config.toml
model = "autoregressive pixel model"
train_examples = 88335
dropout = 0.05
init = "torch_default"
muon_scale = "original"
nesterov = true
orthogonalizer = "newton_schulz_5"
epochs = 23.0
lr_schedule = "cosine"
warmup_steps = 790
Rows from block 2 of a small autoregressive pixel model, named by matrix and row number. Rows with one number belong to one neuron. Each number is 128 + 32 x the weight over its row's rms, rounded and kept within 0 to 255. All counts start at 0.
After each neuron's rows are labels from the 100 images, of 14976, where the neuron reaches its highest value: "top examples" is what is common among them. Only what is clearly more common there than usual is listed. The data: telescope images of galaxies (Galaxy Zoo DECaLS).
# fc1: MLP up (model.blocks.2.mlp.fc1.weight, 640x320), inputs 214-319
# fc2: MLP down (model.blocks.2.mlp.fc2.weight, 320x640, transposed), outputs 214-319

fc1.199 [188 140 131 121 151 115 123 125 120 136 147 102  87 149 119  95  88 145  91  78 112 142 181 184 146 137 105 121 154  92 156 145 142 119 145 104 155 166 125 138 110 131 124 104 107  91 151 153 145 141 120 141 164 113 144 104 204 126 108  90 108 120  71 155 121 112 127 152 131 141 165  84 126  55  74  64 103 176 172  83 140 145 157  78 173 103 141 152 124 100 152 127  99 163 106 173  76 145 120 178 137 107 103 185 179 119]
fc2.199 [104  69  88 137  84 157 162  93 186 165  83 154 147  83 167  70 149  87 120  97 117 144 134 139  93 121 122  97 166 132 137 148  99 134 132 106 131 101 132 150 118 119 135 170  85 122 165 148 143  80 130 118 155 142 121 158 140 176 155 116 166 129 172 103 152 126  53 104 126 181 145  86 123 154 145  82  70 163 114 185 140  89  78 112  86 146 137 143 132 145 125 100  80 136  68 179 106 112 133 136 103  95 151 112  63 112]
top examples: edge-on disk: yes; roundness: cigar-shaped

fc1.380 [204 135 106 143 128  49 167  98 176  96  94 110  66 125 146  64 156 115  97 120 126 143  86 159 141  66 114  95 166 146 134 135 121  87 162 109 166  98  89 110  71  72 150 119 117 114  98 136 140 158 195 139 107 138 143 145 151  83  73 148 105 118 111  93 150 100 114 161 124 162 117 128 171 144 137 151 189 165 124 127  66 139 151 115 142 149 102 173 162 153 147 113 122  99 174 112 144 133 113 135  98 102 116 127 116  91]
fc2.380 [111 163 162 148  59 169 123 139 131 128 183 134 129  98 101 156 147 135 218 161 164 106 131  61 156 118 142 138  95 135  69 143 163 115 155 121 114 169 129  82 173 148 156 160  96 105  85 100 164 112  75 173 132  88 135  70 114 174 165 141 183  83 172  91  83 139  76 133 134 130 127 121 111 147 124 137 121  96 122 201 147 116 127 196 120 128 134  91 122 117 169 188 114  96 126  92 147 137 123 157 167 147 125  97 182 130]
top examples: roundness: round

fc1.269 [164 133  99 160 141  86  98  85 128 117  83 167 136 120 125  73 174 157  90 189 180  98 155 149 136 195 101 105 119  96 146 139 124 126  94  69 138 130  90 146 131 164 148 134 137  71 102 127 151 160 113 109  73  40 134 145 120 131 113 117 124 109  86  44 109 163 124 172 130 112 118 111 164  71  68 128 134 114 119 137 134 107 100 173 173  94 102 115  76 124 129 150 120 108  58 126  75 138 150 108 158 118 159 136 126 163]
fc2.269 [139  88 186 108  59 168 134 188 143 170 129 139 114 132 114 183  76 119 120 115 112 176 118  84 168 103 103  71 144 123 118  93 149 115 158 152 157 170 113 116 114 165  89 126 138 147 124 191  77  64 162  85 141  43 117 186 207 112 163 125  56 108 106 140 148 152 102  95 137  75 122 202 134 181 105 119 158 167 149 137 147 150 130 111 173  97 153  97 107  97  53 144 154  79 175  95 182 139  77 131 155 100 144 105 130 160]
top examples: roundness: round

fc1.543 [101 144 115 138  96 107  83  89 124  72 135 114 134  98 147 121 186  97 133 183 197 124 141 129 156 136  90 133 143  53 164 131 151 112 180  76 103  85 134 142 139 130  76  87 125 153 130 186 124 160  86 100 114 149 137  72 108 151 164 107 125  78 161 111 108 193 149 181 111  93 101 139 107 128  85  78 120 145 165 141  78  76 135 138 104 151 136 220 124  75  77  96 125 165 136 111 166 139 146 160 127 186 122 124  92 164]
fc2.543 [162 209 164 128 156 118 132 141  88 138 102 118 161 135 122 149 129 168 131 131 140 122 140 131  63  73 141 169 128 191 153 122  86 118 107 188 118 160 134 128 128  85 141 172 116 141 144  76  65 146  82 141  92 146 134 136 153 126 133 128 116 123 117 126 110  58  68 134  97 112 182  91 149 138 207 192 129 110 123 132 162 122 105  70 102 115 129  89 134 130 137 134 108  82 151 136 197 116 139  86 117 103  93 129 108 103]
top examples: shape: featured or disk; edge-on disk: no; spiral arms: yes

fc1.45 [103 136  76  62 116 152 127  89 152 151  90 105 148 137  61 127 150 183 146 184 166 114  93 121  99 155 171 140 142 101 139 116 117 136 122 159  95 143 167 153 164 138 129 157 116 137 112  84  97  81 108 129  84 163 163 124  81 115  55 146 109 140 154 134  99 215 164 128 116 126 180  95 137 128 136 186 159 149 149 157 112 129 116 131 141 170 154 113 135 126 172  99 113 163 124 102 127 141 132 162 153 159 166  92 141 143]
fc2.45 [153  91 113 122  76 139  77 157 146 205 136 168 110 185 151 117 124 122  53  89 163 133 112 143 160 104 136 121 159 135 165  77 163 125 187 120 135 111 129 128 139 118 133  62 130 118 164 145 120 117 192  55 136 153 148 108 140 103  98 103 164 124 107 120  91  82 123 130 157 124 105 108 123 113 104  84  91 153  81 171  99  84  80 145  91 160 162 114 125 115 116 186  71 196 108 122 104 113  62  97  93 103 159 150 148 187]
top examples: edge-on disk: yes

fc1.397 [116 142 159 130 135 119 157 139 150  95 142 114 131 107 118 161 201  88  85 142 112  46  93  86 151 118 131 207 139 142  99 128 175 144  59 143 120 132 171  85 197 112  57 113 176 162 123 148 132 103 113 120  96  76 132 119 102 186 150 151 103 135 130 115 123 125 156 129 111 109 104 138 112 112 135 126  99  75 102  95 122 127 157 132 117 145 165  45 160 124 153  78 146 118 138 178 149 151 150 205 122 105 156 115  95 120]
fc2.397 [102 154 102 162 126 107 141 169 111 125  81 172  86 203 152 143 108 138 122 133 114 154 114 157  98  88  98  81 162 113 145 152 147  67 136 163  85 104 158 207  91 137 110  84 107  87 131 149 156 144 186 136 104  89 149  78  88 138  64 141 118 164 101 142 188 161 129 183 135 142 191 118  41 128 107 142 155 121 125 124 105 158 134 153 119 130 121 138 132 130 127 136 143 116  81  97 118 104  74  82 149 174 168 122 144 199]
top examples: roundness: cigar-shaped

fc1.460 [118 141 119  81 157 150 190 134  97 128 137 123 140 174 122 199 159 152  53 101 124 149 121  84  84 164  89 172 153 106 129 111 194  91 214 139 145 104 156 185 142  85 139 158 121 107  58 141 115 144  91  65  99 143 133 125 115 170  97  75 157 145 129 131 110 157 126 133 144 104  80 154 188 116 133  78 140 104 115 147 102 123  42  94 111 134  88 138 134 100  86 136  99 112 166  82 157 178 204 130 115 149 108  61 131 122]
fc2.460 [139 112 182 127  78 141 120 179 102  79  99 138 171 175 144 127 120  85 130 114 106 129 111 196  90 135 111 130 127  60  96 131 119 146  75 127 139 162 105  87 116 129 105 157 152 140  99 121  88 101 117 158 106 163 119 128 122 120 172 128 138 121  94 164  86 172 119  67 103 170 139 143 131 120 119 123 199 134  96 155 150 163 115 173 120  22 162  96  91 143 176 141 147  76 146 143 171  46 143 136 148 110 108  87 148 119]
top examples: spiral arms: yes

fc1.144 [100 134 130 189  63 108 157  83 186  93 128 142 163 125  96 108 126 141 149 137 115 103 155 194 185 121 126 163 124 146 124 153 190 111  69 127  94  91  81 142 159 128 150 114 150 110 163 105 163 113 161 144 124  88 117 122 136 156 118 120 104 118 127 146  78 131 119 120 172 115 169 113 103 146 115 149 143 178  43  91  97 143 106 144  93 179 118 154 162 142  91 125  86 113 117 173 197 117 167 134 153 132 147 150 140 128]
fc2.144 [160 118 199 133 174 111 143 114 141 151 151 125 137 119 173  64 123 151 104 167 133  98 170 104 164 124 118  69 114  91 156 132  70 123 121 147  96 124  99 106 154  93 134 106 133 110 131  96 142 110 163 147 110  49 150 143 126  86 151 181  51  92 159 118 176 114  85  95 121 114 143 166  85 105  68 102 132 145 173 160 124 116 120 153 178 150  89 151  65  96 170 107 148 150 106 139 118  95 105 155 107  94 164 111 183 156]
top examples: roundness: cigar-shaped; edge-on disk: yes

fc1.79 [129 126 191 155 146 124  82 139 123 167 156 146 148 167  99 120 137 207 134 120 102 104 168  88 123  74 109 141 211  93 105  59 152 119 134 124 162 122 167 149 121 120 128  80 155 126 158 131 117 158 114 139 110 143 128 193 107 135 101 180 124 108 134 144 103 100  84 119 112 166 166 130  56 114 172 146 158 131  66 134  36 192  93 149 165  93 114 158 127 121 170 106  96 153 122 101  67 130 168 130 153 183 122 130 112 153]
fc2.79 [193 114 118  99 146 134 145 128  72 124 134 144 120 118 144 121 108 133  90 164 139 189 148  77 141 167 151 184 168  97 165 102  57 144 166  91 140 117 174 179  96 142 200 136 148 132 112 152 212 108 160 102 107 124 182 150 149  41 115 160 161  78 140 146 129 163  77 108 132 145 161 134 117  69  69 104 105  93 138 119 149 158 136 147 152 107 139 130 108 146 162 114 100 119 115 179 103  74 110 122  96 111 110 141 191 111]
top examples: shape: featured or disk; edge-on disk: no; bulge size: moderate

fc1.508 [124 122  96 181 138 134  63 123  80  93 141 138 160 140 195 128 162  87 130  70 163 109 106 168 122 136 126 199  95 112  60  93  84 132 188 150 108 148 128 128  94 118 110 128 143  95  94 204 117 133 154 118 107 106 138 113 121  55  90 169 125  99 142 104 122 124 110 130 184 130 135  67 152 151 149 141 118  72 153 169 114  99 158 135 146 122 122 116 111  98 148 127 100 134 103 124 114 157 137 124 143 185 104 121 124 133]
fc2.508 [115 139 168 166  93 117 176 120  58 141  93 139  99  64  95 124 124 141 125 135 116 148 149 154 142 126 160 128 141 111 115 131 194 122  88 106 123 101 178 142  71 132 135  98  90 105 138 101  98 114  98 128 159 159  72 131  98 160 179 140  86 133 131 159  60  74 137 149  97  76 127 167 139 112 111  81  95 135 133  87 135 134 134 129 121 171 157 163 134 172 183 164  94 165 130 123 146  93  99 133 102 147 160 103 108 110]
top examples: roundness: round

fc1.606 [121 161 117 161 102  72  99 178 106  99 146 110 118 186 107 141 126 190 148 103 175 120 152 137 161 127 105 132  95 170  76 141 190 121  67 139 138 107 111 103 115 149 133 122  89 134 122 128 143  78 125 119 113 131 129 175 143 164 165  89 151 121  72 173 150 110  95 114 161 173 138 147 174 162 146 103 127 150 128 132 104  94 184 125 142 113 148  52 154 117 122  83 147 127  66  99 111  99  77 118 138 120 135  98  94 137]
fc2.606 [165 145 190 116 148 118 126 217 134 142  92 136  96 135 126 171 151  77  93 123 174 111 110 173 188 197 104 117 129 105 179  86  99 135 182 131 126 174 138 187 109 171 163 108 110 140 117 150  88 103 109 158 112 163 101 128  98  82 133 162 122 120 123  93 121 133 157 147 177 117 118  79  86 108 116 105 146 120 118 134 175 150 149 164 145 142  86 140 143 130 131 109 185  96  96 119 154 174 128 135  84 108 125 190 128 148]
top examples: edge-on disk: no; bar: no

fc1.1 [165 104  90 107 121  82 113 133 115 102 161 140  88 129 130  97 138 133 139 163 161 177 172 134 102 177  74 202 135  32 153 134 146 222 141  93 147 164 139 119 176 137  96 143 101 128 116 107 137 106 118 135 181 121 158 133 107 178 117 124  94 194 127 125 183 131 127 147 102 101 167 190 149  84  93 137  83 142  85 149  77 106 174 159 151 105 108 148 120 142 117 136 174  91 117  89 130  83 169 163 113 104 148 135  83 150]
fc2.1 [132 120 155 161 153  97 124 132 155  86 161 126 137  86 185 182  99  98 113 101 128  67 171 197 115  99 127 140  91 145 113 174 155 108 100 113 206  34 121 139 163 175 118 147 110 126  77 103  58 145 135  98 117 147 119  89 123 139 122 126 173 135 126  87 137  72 123 150 159 114 131  73 113 112 184 130 146 114 126 171 136 140 122  99 109 114 202 120 160  99 164 162 133 162 129  79 158 175 157 159 113 152 146 182 169  86]
top examples: shape: featured or disk; edge-on disk: no; spiral arms: yes

fc1.293 [146  91  97 157 135 126  69 120 135 148 127 153 143 147 168 123 146 127 135 114 144 194 138 114 193 162  51 143 103 159  88 142 137 146 122 170 120 194  92 197  98 140 108 108 149 136  95 158  93  80 107  80 120 101 190 147 105  96 113 140 138 112 113 135  43 147  87 135 112 207 115 131 126 172  80  89 107  87 153 167 144 152 159 151 106 124 175 150  78 118 116 102  90  75 120 141 153 168 197 130 141 110 124 151 110 112]
fc2.293 [ 89 146 150 166  92  98 129 161 133 137 121 159 109  52  68 113 176  85 154 182 188 148 173 147  94 132 197 167 179 145  98 146 110 125 114  91 172 140 144 113 124 111 132  98 112 104 126 115 121 166 111  47  75 145  87  95  93 205 123  81 155 129 156 138  88 147 147 194 131 108 155 148 124  76 155 116  58 160 164 105  95 101 128 158 158 116 134  98 107 185 146 128 136  98 135 126 108  80 104 138  89 151  92 119 124  92]
top examples: roundness: round

fc1.566 [ 88 167  96 144 237 117 147 167  78  95 130 108 129 111 145 146 153 186 140 169 137 104 146 101 142 168 133 148 174 101  87 158 176 111 137 137 123 168 115 123  96  86 144 133 159 110 151  93 129 132 101 143 115 108 109 143 104 190  85 105 112 127 148  95 164 117  69 102 190 102 136  94 113 116 152 146 194 137 153 146  93 142 123 136 163  99 104  80 106 164 108  99 118 144  98 103  77  92 137 101 116 184 173 110  98 129]
fc2.566 [120  81 163 110  73 135 158 139 163 162  84 106  92 115 176 149 130  96 103 125 144 162 161 103 126 128 151  48  97 153  85 148 112 149 159 115 147 167 127 177 176 149 162 123 107 130 101 119 132 165 185  63 121 149 140 162  93 103 154 149 130 132  93  77 155 157 115  87 102  89 162  76 157 113 100 191 118  94 183 110 102 135  91 115  54 130 100 131 188 110 114 177 178 130 139 159 146 128 106 147 124 147 163 157 126 110]
top examples: roundness: cigar-shaped

fc1.241 [139 133  88 150 136  60 130  97 150 128 149 188 117  96 154  73 215  73 127 150 118 126 153 134 146 134 105  94 133 182 125 136 107 129 156 108 125  37  94 129 122 105 105  45 133 124  55 123 153 148 131 129  97 155 154 191 125 155 107 136 174 146  95 107 170 101 134 105 132 136 122  80 150 105 150  97 116  50 107 140 108 102  66  91 100 189 111 188 139 122 100  95 101 182 156 164 150  69 154  77 117 139 117 127 125  76]
fc2.241 [171 125 170 126 118 109 162 106 134 137 106 136 172 143  65 169  49 161 134 113 134 120 136 124  72 101 134 109 115 117 177 140 119 116 133 181  99 144 175 170 142 148 129  69 124 167 167 171 145 100  88 159 124 183 152 102 132  72 170 117 107 104  92 128 140 112 152 156 102  99 100 105 140 123  87 146 192 162  86  99 116 177 130 114 150 138 108  79  96 142 118 143 156 137 115 137 166 157 179  85  95 106 142 127  98 177]
top examples: shape: featured or disk; edge-on disk: no; spiral arms: yes

fc1.353 [118 130 114 132 131 112 132  85 143 100  97 103  43  63 124 126  75 104 119 106 145  80 102 113 112  68 172 116 115 121 107 157  88 102  94 126 113  94 147 132  75 148  92  97  73 124 140 181  93  81 150 107 120  76  90  95  99  96 101 150 100 130  53 110 103 108  79 173 118  95 119 119 103 120 128 112 123 104  99  79  66  97 155 153 121 157 112  97 158 136 105 140 115 155 117  95 143 100  48  93 113  79 147 193 177 143]
fc2.353 [149 142 166 101 138 142 128 169  76 111 165 131 124 119 124 109 169 116  87 128 156  82  84 123 179 133 151  98  88  94 131 129  97  94 169 134 113  82 154 140 121 138 119 145 128 146 158 130 101 123 138 100 112 120 126 172 129 150 120 162 139 108 192 148  90 115 187 157 130  70  91 176 170 107 100 108 197 192 152 126 116 111 104 108 174 118 134 104 118 140 119 138  84 196  90 126 155 127 140 129 227 137 130  92 126 165]
top examples: shape: star or artifact

fc1.130 [129 144 132 145  46 155  98 169 167 145  94 141 138 156 143  98 127  88 124  64  95 148 184 178  79  95 126 159 154 131 174 110 116 143 185 110 144 164 120 192 110 215 111 148 132 114  94 138 110 109 143  89  65 131  68  86  83 166 128 113 161 163 119  85  61 154 146 154 131 186 145 113 126 113 113 166 173  97 145  94 155 172 150 151 145  89 177 161 114 122 117  93 144 107  98  97  94 114 163 176  53  88 116 131 100 158]
fc2.130 [152 178 100 125 136  93 128 135 162 143 171  93 111  83 156 130 210 134 128 126 102 173 143  81 165 170 122 142 128 140 148 124 148  80 137 136 125 100 114  90 177  55 108  91 123 199 129  85 179 154  97 180  90 115 115 156  92 117 149 116  69 144 141 174 126 143 116 118 116  66 130 134 165 147 129 138 101 191 156 135 146 107 115 124 110 165  93 149  98  82  98 102 117  93  90 143 137 184 145  66  83  67  78 138 148 162]
top examples: roundness: round

fc1.332 [123 121 106 145 171 107 117 115 149 149 154 111 106 128  59 111 165  60 106  85 122  93  97 133 114  84  52 199 179 163  97 149 184 159 183 100 125 140 163 120 141 137 147 107 133 118 110 137 116  86 113 108  98 112  86  41  87 141 153 135 152 172 140 206 130 126 173 140 177 128 171 102 152  34 138 121 139 143  67 174 168 122 102  93 172 150 153 122  46 124 157  76 116 111  95 158 120 159 160 155 142 134 127 147  86 142]
fc2.332 [150 131  57  90  59  96 109 109 150 113 102  92 176 189 105 116 157 185 169 121  81 102 160 132 110 123 101 113 141  89 102 147 170  72  39 106 157 110 134 150  92 120 175  91 161 114 116  72 120 109 165 124 109 165 167  98 163 149  86 124 132 130 133 119 141  88 125 168 115 121  65 203 121  85 170 110 159 135 134  86 163 114 103 129 164 163  97 178 191  76  97 160  82 127 101  46 107 167 138 126  81 128  68 147 118  88]
top examples: shape: featured or disk; edge-on disk: no; spiral arms: yes

fc1.552 [157 144 129 173 130 148 140 182 156 174 190 125 106 116 142 151 118 121 127 123 119 136 185 137 165 130 130 155  63 144  80 106  87 106 186 125 134 126 119  95 131 162 171 121 116  94 109 129 167  84  75 153 122 141 189 119 120  85 124 188  42 147 126 163  90 124 113 137 149 148 112  79 112 161 148 129 104  82  90  73  93 138 144 120 140 155 158 184 184 152 181 123 154  78  76 126 118 108 103 141 131 116 127 128  98 103]
fc2.552 [148 105 141 162 168 155 123 114 159 133 102 140 163 105 110 128 182 157 177 148  89 124 156 130 130 170 114 105 134 193  74 152 116 110 123 130 134 179 145 147 125 144 116 117 162 115 100 106 130 143 141 127  87  78 149 155 129 150 100  87 123 183 139  65 117  93 132  94 108 156 112 127 128 147 170 102 143 136 120 128 145 113  97 135 117  56 168  86 103 146 153 125 120 125 159 205 138 119  75  94 131 195 116 193 134 125]
top examples: edge-on disk: yes

fc1.48 [126 122 111 189 161 104 109 204 134 102 149 109 104 126 128 107 109 209 143 128 132  85 137 101 166 187  93 170 128 100 133  98 133 133 124 128 140  96 170 155  93 151 159 162 110 161 106 176 110  66 132 202 107 184 183  96  74 145 140 160  85 143 161 121 147 143 115  88  87  35 102 119 133 161  97 144 154 163  51 130 100 124 137 143 154 105 150 178 125 150 134 140 144 112 149 197 156  77 133 186  84 137  88 132 107 145]
fc2.48 [110 102 112  91 185 200 110 125 174 135 169 123 147  91 142 125 125 136 185  89  28 132 148 139  87 144 112  96 153 114 175 114 107 153  92 108  88 150  99 144 115 106 175  94 172 118 145 115 134 150 133 149 168 143 160  97 175 118 115 127 130  94 121  86  91  92 159 132 134 166 169 146 125 183  87 100 133 119  65 103 159 154 117 156 110 117 186  81 144 104 135  80  81 151 123 128 214 127 134  50 129 104 123 126 100 117]
top examples: edge-on disk: yes

fc1.311 [115 103  98 127  87 122  85  98 113  90 135 130 133 177 132  67 119  60  70  71 138 109 169 112  58 136  70 106 124 107 119 144 123 130 103 100 141 125 128 115  92 168 120 142 106  97  78  91  96 103 140  95 135 104 156  94 121 147 120  88  96 162 100  85 178 164 115 156  95 178 170 106 135  69 114  91  92 142 115  70 169 129 179  92 115 135 192 138 155 160 149 135 151  75 179 121 114 118 125 149 133 100 180  67 150 116]
fc2.311 [115 116 107 133  91 139 169 148 128 129 104  72 205 110 212 130 166 146  78  93 102 144 155  97 162 135 176 113 175 108 151 153 143 135 106 123  99  88 150 129 139 123 132 151 127 112 123 171 138 120 155 169 139  84 155 140 126 146 136 134  86 132 133 106  91 114 156 122  86 110  76 120 131 172 135 139  61 116 114 205  40  93  89 144 115 177 159 141 102 152 163  70 122 172 117 110 134 148 161  90 117 121 136  86 153 140]
top examples: roundness: round

fc1.13 [137 132 113 149 141 125  62 141 156 106 149 183 160 129 106 169 130  71 132 140 181 173 110 122 106 158 105 110 126  84 160 140 150 125 153  96 161 126 161 178 138 167 144 152  81 115 166 128 121 174 134  88 154 176 130 114  87 139 160  69 168 109 114 151 128 199 119 154  94  88 105 208 126  84 116  96 179 116 123 134  96 124 146 151 145  94 159 138 205 118 129 155 146 204 161 110 191 130 130 106 139 129 182 131  95 121]
fc2.13 [146  96 125  91  93 153 109  80  74  78 111 112  81 129 103 135 125 107 140 123  68 124 152 103 180 125 162 107 188 107 122 141 150 123  95 120 137 103 105 188 124 134 125  88 172 113 122  73  67 126  97 159 128 125 152 163  71 139 138 141 153 133 175 162 176 111 101  76 139 129  63 145 118 165 136 188 141 178 127 154 158 138 144  80 173 109  81 151 140  91 129 167 184  96 176 114 141  89  55 125  91 162 165  41 166 136]
top examples: edge-on disk: no; bulge size: moderate

fc1.280 [116 157 114 117  42 118 105  75 112  74 111 136 125 135 160 130 102  45 112 118 157 147 182 189  86 111 157 155 107 140 164  89 126 167  91 110 122 142 159  86  72 142 114 160 155 117 117 159  93  39 157 131 149 145 152 103 105 152 137 117  89  83  94 143 163 113 100 114 162 101  98  78 117 117 141  82  89 104  77 189 121 140 215 124 141 163 160 123 128 123 168 125 145 134 167 128 192 163 181 130 170 136  99 148 119 122]
fc2.280 [119 123  97 114  80 152 176 107 138 130 125 105 125  48 125 150 131  48 114 100 101 138 120 130 174 108 126 121 105 109 136 161 142 115  51  31 115  98 105 120  96 168 126 135 118 131 121 128 162 140 133 136 158 113 209 118 139 131 154 135  83  91  99 138  90 175 107 138  87 125 101 105 120 133 171 148  78 158 104 131 159 146 176 153  93 148 132 121 131  97 115  83 155  93 152 141 112  83 126 149 143 133 140 125 145 117]
top examples: roundness: round

fc1.370 [152 163 107 170 135 148 115 156  92 141 144  87 109 166  95 107 128  83  80 118  58  90 145 107  86  76  56 187 145 144 137 133 159 143 152 116 153 140 123 137 116 110 180 134  99 112  89 133 149 101 135 132 116  80 140 146  90 120 148 111 108 144 123  72  91 183 100 117 127 140 113 136 108  69 129 118 119 115 133 110 139 174  91 181 125 115  91 125 142 119 138 121  94  78  92 120 115 139  94  86  70  93 101 160 120 121]
fc2.370 [171 110 111 152 204 108 133 156 141  95 166 120 150 140 111 170 108 134 136 123 190 161 110 120 139 131 106  65  85 128 143 122  84 110 156  89  96 122 149  99  92 145 108 128 143 104 144 133 100  73 138 127 109  75 149 104  74 137 103 137 162 142 110 147 195  98 140 104 104 181 174 162 154 132 180 202 150 118  80 160 139 166 139 145 135  51  83 173 113 152 102 156  96 100 158 156 141 134 111 153 123  85  94  90 113  95]
top examples: roundness: cigar-shaped

fc1.611 [132 171 171 155  80 136 156 131 120 119 139 141 140 149  97 109 130 151  98 169 123 166 157  96 152 101 115  98 120 112 112 139 152 122 135 162  79 169  79 125 146 120  85 124 183 166 152 114 153  78 142 122  69 168  31 154 144 135 179 150 165 178 111 129 119 127 110 111 136  66 159  83  93 114  95 150 107 148 162 206 137  92 119 123 114 153 134 139  91 103 139  30  77  53 135 113 154 122 106 169 129 170  86  26 130 128]
fc2.611 [ 43 124 117 124 182 145 127 129 118  56 108 151 210 139 189 102 130 119 176 164 163 162  91  49 142 158 120 128 160 122 110 102  86 112 106  63 130 129 121  99 110 108 134 100 114 122 111 187 163 114 135 153 139  97 149 127 159 100 126 175  97  45 128 105 168 158  97 110 166 151 179 122  93 179 129 136 209 151 166 135 182 170  59 130 130 125 136 161  67 190  92 124 146 175 139 135  94 164  84  77 123 133 142 132 102 178]
top examples: edge-on disk: no; spiral arms: yes

fc1.362 [119 152 151 102 136 153 172  70 139 117  78 122  97 155 125 145 158 178 138 137 142 208 191 143 133 127 112 102 172  65 107 155 164 119 136 162 125  94 141  76  51 146  76 137  97  91  72 149 107 127  95  69 162 187 132 157 160 158  77 138 126 111 172 122 140 179  84 139 120 103 128 182 150 159 151 157 180 129 124 138 158 116 174 178 165 135  90 117 165  70 159 118 150 164  85 139 208 162 135 126 169 131 157 117  89  90]
fc2.362 [120 152 199 123 141 151 126 186 161 120 110  63 181 103 136 111  67 100 110 106 163 151 177 121 163 170 130  72 182 113 170 106  97 128 155  95 174 134  88 131 134 159 151 163 160 104 155  56 170 160  91 143 155 127 130 145  94  87 148  42 116  97 126 168  75 144 103  82  91 163  96 141 160 141  86  81 132 148 107 103 113  64 167 109 148 118  86  89 126  67 119 136 113 152 155  91 128 152 105 153 114  74 168  87 154  75]
top examples: shape: star or artifact